Weights of a small image classifier: 7.49M parameters, held-out accuracy 100%.
Rows from block 8 of a small image classifier, named by matrix and row number. Rows with one number belong to one neuron. Each number is 500 + 40 x the weight over its row's rms, rounded and kept within 0 to 999. All counts start at 0. Numbers have three digits each.
After each neuron's rows are labels from the 100 images, of 14976, where the neuron reaches its highest value: "place" is the part of the image that holds the peak; "responds to" is what is common among them. Only what is clearly more common there than usual is listed. The data: microscope photos of single blood and bone marrow cells.
# fc1: MLP up (model.blocks.8.mlp.fc1.weight, 768x192), inputs 96-191
# fc2: MLP down (model.blocks.8.mlp.fc2.weight, 192x768, transposed), outputs 96-191

fc1.231:505494507596506537522539430549476457572501507388489470501597502511554506523481497485451442502495462510561461423437508486442567493479494460411524500553447554466485500531504447475483449542502527569448564533604467440475502496503554496556532563468514472472618519446490457432497499515464531486
fc2.231:495406476523470542485574467544584521396502550477513535532443453461497556491418471545509537524435532494483531507437515518519521512535524525509511490463493421489511481537494534548496519505453485522489532449451445521459473514434494533517536555520549550506620522449533521455522471476549447568
place: bottom right
responds to: smear: peripheral blood; cell type: segmented neutrophil

fc1.143:498501509504508489462521550467442548536513491554453483533478487537569498500487502510460477480520480548579512514433476550508525503513479497500485413612531550497505515493546467504446418512582501471439568499554465466492453475543553504515550544496472531470492506566466525522503474488485478487
fc2.143:507484506448497500545450479451547501496474526480494508522486513540493427529512483549529451467521467494420482577570537559483521483567402521492488515495558479499544531594483480494419493544502465461534525520437594512555454507417499536521473480503512478461453441474435514453520464527489463507
place: middle right; bottom right
responds to: cell type: lymphocyte

fc1.260:458478530487486483495510518492554507472504509514487506523517385505485576522497569472521522513438519419463499498507579435471519503502528474391581528465498444372497533470503554512507481505478544528492505524538441476467479484534449480555537561514405464467513552564495510571502455544489533538
fc2.260:518534447446479469479530517471501450434479508536477473521481488442481504473543553488468497472468556532556556493511514401541414517516469389516569459464518503476506545485492538540536481479540453428593450473485521512485504506539596452500420583573563406525476476462526533529459460476454471473
place: bottom left
responds to: smear: peripheral blood; cell type: segmented neutrophil

fc1.421:498540570486477481512508510513555425458455563521479490532530497469502553494515490448495539503586496569473437541563473498533456576528499469469456528483498450484500481541538446434507529550515456394564535436473532538534445488519453572511484458523491516502554476522536484507479537456539517488
fc2.421:518486525430470432482483400567462490474535492465495530516525484596467470522485473548490491530556509454505457360472520541484512489473499601540498461465549506498495440487502475519523454474549486530425533505518555477543544496486515526528548551485569553556452495522469532492466462603472514559
place: top right
responds to: cell type: lymphocyte

fc1.29:500566508516493501484466456540470458474494481527545535505437478478419448505482446544431521520555521526499473399484548448491570453504483490403470489511530504491509529539494491419537578461443540504570499511519539517387565529440431478515507578497513462454523535518560474528471480487472499501
fc2.29:488478486502517570490526458500458491479545434509492478514465476461526473385542537468491510474471479539474437530539498518548501498625505491520497522465479552507442472452564480544499482493540452500516457443509483432476521531607475569521590531449496513486476471512519509544449560493562524465
place: bottom right
responds to: cell type: artefact

fc1.149:505505464544463511509471501434478493532485487506532515483523483423534523537519492403464470425478478525499483460598519486517518546537508474473515521496504476543516477460418438466585505515453415503476438546497446420492457485481506490578483472561445484474521545551480521515562563520449492514
fc2.149:455507431523528504529487540432516552412524473460515457481514493420469521475471497570503416426498536541494507526491556522494476480485476487537485500554459636499450452542499544562505494453566560433451480479526547500433468513535490491479454499500493505483544474553505460521527524550457479527
place: middle right
responds to: cell type: lymphocyte

fc1.589:500499500473572512500520468523536556455601446539511507447539518478525490421451507507508446465418510545436488472569558422438504498447449479523583410516465464458546548512520499525447554478539523540482515431500496434518526464545486501469484519553495460479443535444452464556505501493527464521
fc2.589:456456519462441518538542478475515542530533516466543423500439439523492505451468543463447563462396531492475513458509510531531456478515496555531537460458529496548446476516538530525522441505518457472518470536508518500470503474533509474494492535452455544575538462495505450551491555483473497510
place: bottom left
responds to: smear: peripheral blood; cell type: segmented neutrophil

fc1.22:546458495533492463530453418497605409545474522471511499522491532512560497517529509557531495517462464555571468447516468551476486523510591455442475486508509481497469560495540510554491495538395521419485498603466505526588517477464452548504495501503464534528490418506477561466537526480521526486
fc2.22:517407509473538484449458463434523586539500466543480556488440519475435483519492460538503498464580507562461487529519495496561570521510557490489466523466441555506520522466485503494527493512484491537463550516531520512575505532527514511483546558501472517492501425489580529533496452558560536547
place: bottom centre
responds to: smear: peripheral blood; cell type: segmented neutrophil

fc1.513:483433565456552460550474507471496472508538442493466481501507453457531525524534516485537507498522496540441435538568492440483501472521518595456569564502506486503477515532506487456527548553514551510458471579441507513484509435499551516520508566486562492565590515435488407464557522502489499491
fc2.513:491493560470489523542497515537487493486577429470457530539472488458552511500466533531451499491428527529462498498525468548500445485573525517529469537416468564458513497429525462508486498496489522483550512508483502463453473489501579532496494599513595480497577456512432512471463470467464474439
place: bottom left
responds to: smear: peripheral blood; cell type: segmented neutrophil

fc1.316:463486489429512483457559518532472493458495505481498398574455431493518543505453510510501518503578462493458433483483498546498505569554401565588467500501552486512433536444493507477559507477600502441525521532519543471442512459511489516517527505497493470559522449519479562560463528511447448486
fc2.316:468491516465530453530448523467536457499443488562457506511461489454481540448559544526485521509514441452494494424572473521568479572492517545522532452463506474512488517437484483469449465525441460454514522516473574531500526501541509525529579490510389490466485449536561480557423456446485469517
place: middle right
responds to: smear: peripheral blood; cell type: segmented neutrophil

fc1.346:509466511500477480559465539496435441497488483458560507553504583546539437424454472472494475558482484503445456492573496486536460397506484530540544473576453540519456488480584507570413484498414543576580449487549459435530450476521547529542497559426580493533528539505457469547505513553450487506
fc2.346:496468508491521575543421545535577501541488472442448479497528525507461477499499519508480567507432469508471491466502513476463498470465562455450531534483495473451444494543508504452523518561426550559543495479477441540434495494542551440478467516460489477481490505554510496409476505463502486500
place: top left
responds to: smear: peripheral blood; cell type: segmented neutrophil

fc1.77:499482513485514568512492513453512522499440446509478466458483518577512450600485510508503465473495549471463458541528484549554443577514516523502506585491535477510455511478487429444488468623478566550523522477576510547441542504523525512449482449447470488465491556534535483502502540517529532500
fc2.77:513516472533486575446515568431465561478492497503572497518526505464539502522475527528463538448492551559393491453505561529509457535456478442441509531505429450496476430565504437504479570528543420462479549537427492508479444497498436530539509492492509490502499485510521533536539478493512511488
place: top left
responds to: cell type: lymphocyte

fc1.204:531485537499528482525464453423499531462550443503491425517479524532564523531476472489457569528512466498476504477505468563521473566488561538520545489506550551514422455477466511559440539574632529555570527506490546511518541541550476563484516575478495494437528461522458427497574509484461491536
fc2.204:536483511515427488557429461458481575497525571492452484481494513512504478554555462524446471527564538490505483515496535537566533535478519532569466544528492566515451455496412532561503516469440571464505439475522493492474486507440513453435595483485557457453422488577604470492508522505550517555
place: centre
responds to: smear: peripheral blood; cell type: segmented neutrophil

fc1.651:488553490526526554587527547560494525554489490501521554509471511491463470456396556494500519518504490474468461562485439532595483448506530544504518489544522441493482417449516513457464495468498501485462491517493464446494534530477443574513483417523547527523571566512516458485549512398447543543
fc2.651:504429522582457424542514498521488479513411493577447583438582486515520476486500506517514535521464461593484556536545510493498478502546526544449512460502518498558520472471477492483581514536521543566474476496472466463555467459491534449467538514476552500506510476564501471513537460456475455510
place: centre
responds to: cell type: artefact

fc1.6:511466472487521515502554431539462470516506537540479508436562490473519581513441502481496554434549461550425497481544419522537493501415527486523506531495484521532499505556522476562468482564538498566472515479446482490528506520522505520477522488535412506535503563489537545495499514444459477520
fc2.6:434431504545502477519531490503501506441469428578525523564461581462496528487533452476555488473512515493516467520438499495505519473434545460508505440521485442508484427561575489540515396456492513548523538449507517498554407492505517424462473557472548537472516544505474450465435441546549546497
place: bottom left
responds to: cell type: lymphocyte

fc1.224:572541511458472433439476482480560495481461540544462480505527523433447458483511540529467526560466520560471498462496563467431522444483530524551436550547483448500536482527519463467492490490469554454430441482485557515558482523481508440458510497512488441527549525465534504520447559545544473467
fc2.224:492475543423534553546559504461457479509495426442456492482511490532552499520449516523490539506464434483483508483479489569586475478486550563604427573513450471506456454416529466494563518533540483473491552591533510568514479485485442473492528533465441523468473517458582439498479537482488535528
place: bottom centre; bottom right
responds to: smear: peripheral blood; cell type: myeloblast

fc1.92:522574481500505536455496531441517538582512525483537587457547515470470579463494497479462452498532551501447501522512534491477418446471456521533610490497480512493462433449424452497473461498504495413453496461545477523498516500472465483426531525536549444470571460546465471548498521501427568501
fc2.92:512538438478476415443489516472534475557567511509538502426511481436487463404529539457505478540514495559463472461535501533540491509443512538530441502503499562551519480556534466468539512543448495457536459476477480594490519457449475497525561512498508423491487536473539378480495488508513480528
place: bottom right
responds to: cell type: lymphocyte

fc1.235:474530457533482534538493557518559439550543522529466522468463517488457417475567500486493434517549521538556497520572536509603499523493428503468503494435519541418471590475528483453516534481543523505533526491479613475492477451501505504527564494566487478535578467560504517537512488501580464502
fc2.235:446549508524500549481529442572506488539573532462498561528485457629539412541487544473507497478540537478530493516455454437499437498526451540513540482474556483564488539420488569442487520466505549485523456486563495518442532561476434480593510561468556452470488557481493461477472456500458483483
place: bottom right; middle right
responds to: cell type: artefact

fc1.476:548471533446430462502513494455562529451488499526540492427450561518559592474482452530535516459491472467510471490540465463504515512493576466483561511477481481485539488476574474506563593538455462479502426438583481455423458475471471487458512493500470475527508552476520517568509541449517563442
fc2.476:472530514508452541468491520494478474509492518566506515556487402472534564486500534529547505507473523453439498468541517522506535482498538492478539534487495538458519524460416547462518527548489537528492546553495472555507523549514491498549493535523458417528508551468509531526470594509550540491
place: bottom centre
responds to: smear: peripheral blood; cell type: segmented neutrophil

fc1.148:448428502542518395495490558456468520422564494420509500429507521512498492496418479507417482501538458490488481505429461515498517496551465488503602502444493523416483486539482443484492488503511486524524484530482489584507446508454551476538485497540503455418429556509509500565478545537481422518
fc2.148:549507510605569506510522489520459475480475505473469462415548442492524493497523525513538481531494422492488438554547480470549509442493545505459531472506537591549540428437572470526473491496519497422551544553416475521479552467491507524573506517551486485581468476481493470495553450487487593497
place: bottom left
responds to: smear: peripheral blood; cell type: segmented neutrophil

fc1.409:524501504435429486463545520456469460466467485464471509481492489466468447514485508443533461498428508409500494465514506427496520426477422509492486504493529423501489516536447527526499503550401493545495445450448521540493508481549483519418527466486506548470554502536487524456495449526537401532
fc2.409:508545539486519515495559465572453491530486460546562434452484504490448541531551490517550545540517524457467496487445517478496481456481513540531467452492559513485487473510547435474481470458553449520478530496515507591498412516539511475451504505561478488513575572490503496523482535454489435536
place: bottom right
responds to: cell type: artefact

fc1.285:515517526489481485481554480539522456539515450489529477527531511549517476491507546492442542546526497414495419448527564456559479570505534474480544512526519528490524500467457464560489439462489432504479499477495474506442397423550536467471508512436482451574513569490556462491442545585500470525
fc2.285:456577524463486509524482503523539501477455449448531486475443538483643487442489487463521483478543497482501470508445490500397521516488514510412474484442555534550542516480497508508476549513519481495504510498493507517509469513506521451521573450483500508556521460566487529494489599412486446455
place: middle right
responds to: cell type: lymphocyte; cell type: artefact

fc1.36:560482519495505433532501450562570489521420530460496472497546534489525568548470499486553571580485399527417504506550506528525526533504480530463465512508550483547551499472576531476575538486508517503545463516577507465562512414472512477460454477565537492456577538500509469494555511425423467504
fc2.36:469489540480499525564496532476488521533393533457476573495524479466523587540526520488491491521490541475453557543555509500533490452547493519448368498489495485458428409575433501476491417502526539480442440407526503489483460509538542468456505491508482510498518508556533557479493510498542416510
place: middle right
responds to: cell type: artefact

fc1.86:489499425498512505486481514449475513520494487551480494473543473473493523504427536450556519525475510456450483498470549538524537527460473532523504454565481590570474545509467518534389583429539470429514547483489477509539501520423548510464525516470471496582552448605547505513508500546636532477
fc2.86:530447434557500430571446433521461488547493528471534474496480514528519469511554495485519514512492490582501520495551501459423587493442529497489492487505461437445536558482478431571501540447500479518594522540537467418524543517441580485573530423428459451526539566476551509487543472551448534519
place: top centre
responds to: cell type: artefact

fc1.290:489488500447483500476565440456544510502487540452514501593436521468519489542510527550492552428457484528511503444539448503445429462444574494481524498490497495492531533468533528489519539495504580420466534517504502536507493531498499486557489604438510510461549475467414464441455451506471505588
fc2.290:545470549394481570509559448541497475443539480468470548490493421494588481446487537560417487500469494508501506409541505504587393501471483519499497501453531470479528444514563532472549490508466512522490503501536510514575555527450503463547473472467443518536555446496477524513526458470470502548
place: bottom left
responds to: smear: peripheral blood

fc1.249:448546576486536491497506551508486503458480486393485444522497536514454538537551466569521536520432557535502492564543488540469486488520464517510596506473486514442516556562575452579526491542443444450509477475528508482522540474491511541491482498532488511463531527454571570501435536502479497513
fc2.249:404596452488511446426546468459530516496492492539527442436524513490490520521457546524487511578494437536457520522472540507506537468542524500469550508440500459572495493499457502463588497532535473503531507515503546451489529604530482543425529449606482488518465453550469557423596572447522479574
place: bottom centre; bottom left
responds to: smear: peripheral blood

fc1.595:537526509476475555459476416477520535525552382553500576579615477473492484499528521570500470483524504524491492506496513534474518452437539506454480466546489435485511549520501395417566506527571515499475573457508543486467519540428500516452551535470511485536548494458466470526446451480461434498
fc2.595:505564457472514531539537424427428495471461475523503484501498512561565501447530487470536526539428489486479508440503507530509488472477508570587542490476438475549489550463563603459520506518496544453473533511483508451467517526405445527522463519532505512473480542475528515597412479492564497465
place: bottom right
responds to: cell type: artefact

fc1.105:453534527497546426526493419511419468564523524509456497493467462559458517478454474488495515500510481426492443470526513507551484609567528438516457485471475552526470539475521450461531531447531409548471481510530509543450497555460478557567466506534515542436566480512461494473435542463480514494
fc2.105:520516490525517433496522568425465493565584497472510546490514498486573533561503535500514435440532460504513530577519451510507519502550482470532454509487598480465461495522502496471479556541470477434469507478519549447450494454448465490494437489397571530571532479474546550469437464499572532513
place: top left
responds to: cell type: lymphocyte

fc1.419:472515514519565499507523545478520465486506486461426508403484527465475395496456480437520528489510480452489463398504550477509497472491543450532544602548417545567498469463520525484499560478535568506547420484555499488460502602548486499443463448492529505533461469480560491514535496506515505573
fc2.419:508562471508515517476518444591544490489522529510525495493463439517526424403433487472503540456504474474559484507544476524432481460481492510469451477546419496508495416512486451433516522481480483544585523513482505482503459548435511472474499466547449405474443478448525554530468480550508529489
place: top centre
responds to: cell type: artefact

fc1.50:493556493492465512418457531514497496479512427536512547517516463433501439474421516462462488504544499529435428475489534469474551495489524428517488486494450534508508567464516481510528438460502483511470506489529455584526453456491462474468525491463579523501466526498461493514421480504495488584
fc2.50:482530520439479518542553467486517506529556470497494419485441573525480526526541529490488541527432516489486552523490512475511564540438490486550510447477484585471507575436567457475436519569493453520469500531476526446488490519558474514524419505453489518486464445538475531502491510469503464509
place: bottom left
responds to: smear: peripheral blood; cell type: segmented neutrophil

fc1.53:540544489505505473511463388537517481466511482512424525562451532497463398396505544541481482493446512491443497468475544457468544537561528505515478541458490462451513532464467514544505441439486484521545464470523462433461458434550483498516544470511529467507574516575495450448539475469544479536
fc2.53:493496471368521439585454547519536500487544500479478444469508430480490504533518510449445499574432555486474477450463561496459503475485551509548574474506469501487493473493474521435562487522442506464495525601455440522464509418546495503519463480471508556482522457497467509474479508475461550557
place: bottom left
responds to: smear: peripheral blood; cell type: segmented neutrophil

fc1.444:483428460485501452520504468460509500490506497474535518558526481544465428530504553485525435542560529480484505456487446544527529497509512455523499519501500473431467541497496527497426569506422478431555454494468575477503514442508551571478538499512499565461410461441443538418527495506506506474
fc2.444:538495434547592564566437463472487461491495524496470498515558530475471523489497503588545478487511524472519487555544460530454481532463516565471532581501556520536448439517482572564493534528468560444454552521448489493503453409524505528465438515500488549491481519480490447461511487460436547555
place: top centre; top right
responds to: smear: peripheral blood; cell type: segmented neutrophil; cell type: myeloblast

fc1.628:489458448536488471444506436587503465463485561562446504434563537483493522496528520524437476535498564483514554451483579522477484494484504468585434460479464505480447508525496566504470511452461572515441482567473430462519512484523558488433523533550471521468517499488581484489473516555575452470
fc2.628:491466466499465551492531527468436472557535406444487468575510507573540400549505501398521500480487509499501437536433531463460508448479501544494489506410470471529440560474503463502537468549523510519466589550515508575565501496511520459513518522489553481519574489489511472446503488503432467515
place: top right
responds to: cell type: lymphocyte

fc1.515:470463481500490605497450459503491551576529474481497551476517436551530509520551498574466580484540553487446489557552486522480508526514507438438476532455455532485517536510470480529523517548493455571534497542453520407540482510479500517466457492564564446573561577492462512443432455528469483513
fc2.515:505490526478440479506508540489497548514469495473471488507525549535518524557472473517552433498410491466465533540447468550459449561472512522440481540420479479491521483555488510570472470510485534478545483536475552508441453505500474560511530497505512490446529567524520426454565528472502618429
place: bottom centre; bottom left
responds to: cell type: lymphocyte; cell type: artefact

fc1.167:534480484496566478521515487537584562519504533482478525559594584505518503514491514465418494541494538473552470439567440454515520541519504462484491582509458579527554513439494501442476517505450561469504518473523575487518434512536562561482454572490594514456473524484525452469546444491537459536
fc2.167:550534500451549563463526527562585406491520549536444554429507470500532520492489508559555559471475548478548507530468481493562516461472497486509518452417472502509457457516490440527551549532439565485519523523499449459439478562519548481567541459496399498577465569581461469480474486516481498483
place: top left
responds to: smear: peripheral blood; cell type: segmented neutrophil

fc1.478:474468488498515478508491466541468432459536537467567529525516425508511496467500526501458427423522436461449501552522422491479476526508539562440484507474483523416468518515530523495566428545469497553561559504552457507445486496491534504482507500545521517506447488563594485486443465483486513537
fc2.478:504522539493466488472521444457418484489532526528495467442502587493465496496529512489494556403458503589469451507433533612510465462441494532581494468525533565541543492452565574498551482467488547502485463524489432474456489482396554530536537525475510538491455521558517500509429423509466494477
place: middle right
responds to: smear: peripheral blood; cell type: segmented neutrophil

fc1.708:548474513532527572513529451517478500452533456421542445526474493460543568484502455449500467470538492445488519494490443541502542452472535460520550557516518495530528443416489512491444507481466502514496545520465457530520528495435480471493426530420519545548423495531388528474412450490480474478
fc2.708:487554527489579523499400583539528504501474473501489515501527557442535472517552542524470502513539493492589517455511489515502529484445567431498527517489572455543439558569457437552513517449543545548471531443526467501509491542509482531440549557487472557469508535518441507497494555501533540532
place: top centre
responds to: smear: peripheral blood; cell type: segmented neutrophil

fc1.538:449572509506560525447488433501517607509475495463448459560483588451527568492543453446459541471476516485479489500447459528495362485461551562509512572522486537496497493515498536521459478505498501499483523445526443482511454407509508516435454535524505466474491479507453452512501490412517525529
fc2.538:574514450582492568550496498528542519509484504553519482477466458553514512479577563563429486543547489490514542573504469459531539432516450558534460466480515608490551499511572530575571508434474539440557528503515545495504466552525473511504544443503487496532481437468465489464511488518477529527
place: middle right
responds to: cell type: lymphocyte

fc1.636:477511442468529464479440513560482544515484527483450544498520460501422488508472476472466492478520535571524494489541558499520460489611456464564488472574491467468505503530420443540504473484472547493485491443543525533491497556516632462482461550506509492407492472479472478452511468450529493499
fc2.636:510532463513553551462437474506480502495542520566574571425559461579457511482527469532536481489526485531471500482499616483484552545446476491529513516544555535382513556564511539538403517535464579472556527494477483513454571448537505500452501518482481504507421533505509548523465459495491565551
place: top left
responds to: smear: peripheral blood

fc1.704:473461512488455544422499513463474550504436506458459495494469514477470533471491494500496525427439528525526507601519482417469431499491471494493517525451514403555440487443538554416524515595496539527454490465467533545412490525488564490510540551470479515557460473489466573550499516462481430564
fc2.704:577424509561497452508431496512430461530455529476478554501541501483506499463451503502495493511491426479550457471430519511504491472521552444445418495433495483402566564476458479520491513501526540482549497503527524492534432493427485502553498588500500515470577502418500523513497548452474469519
place: middle right; top right
responds to: smear: peripheral blood; cell type: segmented neutrophil; cell type: myeloblast

fc1.601:542508487454519518492459561512504464543523486481534481510536517570534458496529547541422446528387538471540476463489481502519485437477532524514558551517531509542514471522508475489552471459495522489503517443557449496495569519565415535466490475564415634415475538441431551456470479430450546506
fc2.601:490514507463454475454498555489439515556504497478540437493564521505520531508469485464493466595526520499577541444476488488478525535465546493516498499520504503505476473533465498471556502525459450465547493489487563541559477479507413512527479449471480560459454518520522488488555521473477413569
place: bottom right
responds to: cell type: lymphocyte

fc1.226:512480486503480489516457529442420538526457503446532467558543476491520505558496543447459495465540490510504554486576491437468475563547569546490538484460525517487519525483481515530462522574532442542520458518551506559462492524492504495413491521567572560558501550475555519451520474566448535541
fc2.226:536488584554522507465491539495526496545457471596438481524516518487542521581468477495386493493469551534495477523512476518510513433460476441517477503504511465461561519536446510463546574470516495505520491510503543492486404536473470495515554501427427509464439440478459430545482548477508546474
place: middle right
responds to: cell type: artefact

fc1.65:467545479489526462490463528449448479413569513480521469528469462487419509521531494542549478504507504542514499464493521494488527511510478559563460497479530425559452482527458528535452452524445512435484457541513423497501430525481563455521471497502490477472443568561510573545550489531479462475
fc2.65:582540510532491491584465476537458498468568553463542501499521467585457486449549554477517530521540524499573550467463554518562451517457506509476473444503507529539517463489481513471540523514510508581482535506506563489512433582606525456498472521495519496529488476453380521482509535449436537437
place: top centre; top right
responds to: smear: peripheral blood; cell type: myeloblast

fc1.750:465453501501539564489407402446555507514501584488518492509510441484430517545481509558465481456483579496470525447582494511461501481478540481507481544445537504495520528408582456460496444447596514496489511536495533466458485504450541468482538464474419544393550504492483437566528482467489473468
fc2.750:503478507579482469527467486494480505462559530548567536482429524475485472527539548478492494443519546403533483512437528455504493486474483545456440523511548569452525460502517502494494461476416521510522463498486473530532563481540432467486616550480558477516514462505596482519521554486514473512
place: bottom right
responds to: smear: peripheral blood; cell type: segmented neutrophil

fc1.670:523452573437524486498469501521499474424517506484576494504477472461551465502549574483519531503524553520569453510463516558496494471518488513453507550466533473508420432524525444452478461427530498500486508493475471458559458474574527475438450458523533491475446445492507493496483478456461501497
fc2.670:505510517454540468523513470567510459537526422501488514434494572495533496476571537529513539600523487471562476459483507508503543485425369466532516435548499509450576517486517511514489507510482481526456466465531496487524505512500471523408567484464512484512447612517552543520570531492531527533
place: bottom centre
responds to: cell type: lymphocyte

fc1.297:485538443570540594524492439525472599522473547505512451552524544506494520519474489575513499491488475520498495493473537500537500490509472391480526508513498503516551530472525446455483523463489553533528464553570426517426457524607564531512540575520520594509503462463483477444514445579515533464
fc2.297:460563485496490515459441524470550439485521480430506519465391541486467506534592472523540493431543473517574507548526550573504436493458462545542501527494510529513472494530529428421573511507487515478486455492445470478489536501517513480472475485462433500510546516450495486520462495444530494502
place: top left
responds to: cell type: artefact

fc1.763:540604471530450453495480452516475482510515493516537548467463511465540488503470497449486476468559519538484564538479459389545503528460547468466458543458486462426508484457449472520549498454464457486548488513488506545451534485456469472449510454540553506482502509446482467492520417554508516428
fc2.763:534491546438525539587581466471392515535550502498461480492570514506530497514471476448481470514434625529539529594494492444519492482486449541494456471497514516533530414475488374470533482558523510450428504484514512434516538484604467478464478442454494447507514466536478480511479505565447486504
place: centre
responds to: cell type: artefact

fc1.255:451503524456493532427533548438526518517491508535499468487539452465484543473520447469477513443523449517535473509470589483510424552483558486502538569508525488492506508449469479480495533530501453460467471441487537518536453548554494463476543561480481511530528539505452488548486563461465561525
fc2.255:508492549515496477520492548459495564511451497539541514492433527517538499468515523547409507572440533481476486503519529529533443560494422509483465495456481500468486468529498487490502592448433583441428489548533461559542503451439479466549441482477561506549494513556464492497554454525451529481
place: bottom centre
responds to: smear: peripheral blood; cell type: segmented neutrophil

fc1.432:491488528478478527547522574506525484422528527468438543476502528482533512495526499516543497437527457531570588490460509540503520493492534455491501469560561511592423542534494457465446555441468467481476497465478494503406545473463505428502491500540537481426492545539451493522542525465515452493
fc2.432:536466505534506486463486462559480493570477536478520522511441513479527465429510513505543528553461479537517529539519516540550471498474545505536515505489562542508478557519544561457520545495465541521541531450463516483513572485526493536445484471488552560613532513497500584473542586463500586503
place: top left
responds to: smear: peripheral blood; cell type: segmented neutrophil

fc1.163:524472503483566535531504438524502550518515493478545501512502478521548493517454547504477479502542472491497510469479507502565518462584510456498464542484473456502511542445541496492526490474475475495569436513542445512401410518529472489499436455449476539520478473443518583402472536477523506440
fc2.163:527545541528528463520424570560517493483482469517602501496554458488536550524540532477506482511516527459512490505524494517517502438470555539448452466514459514525584476487516529434457436547515458460474448478545415474504482545491603483459539491453534539518463498570492543503520533497427526454
place: middle right; centre
responds to: cell type: artefact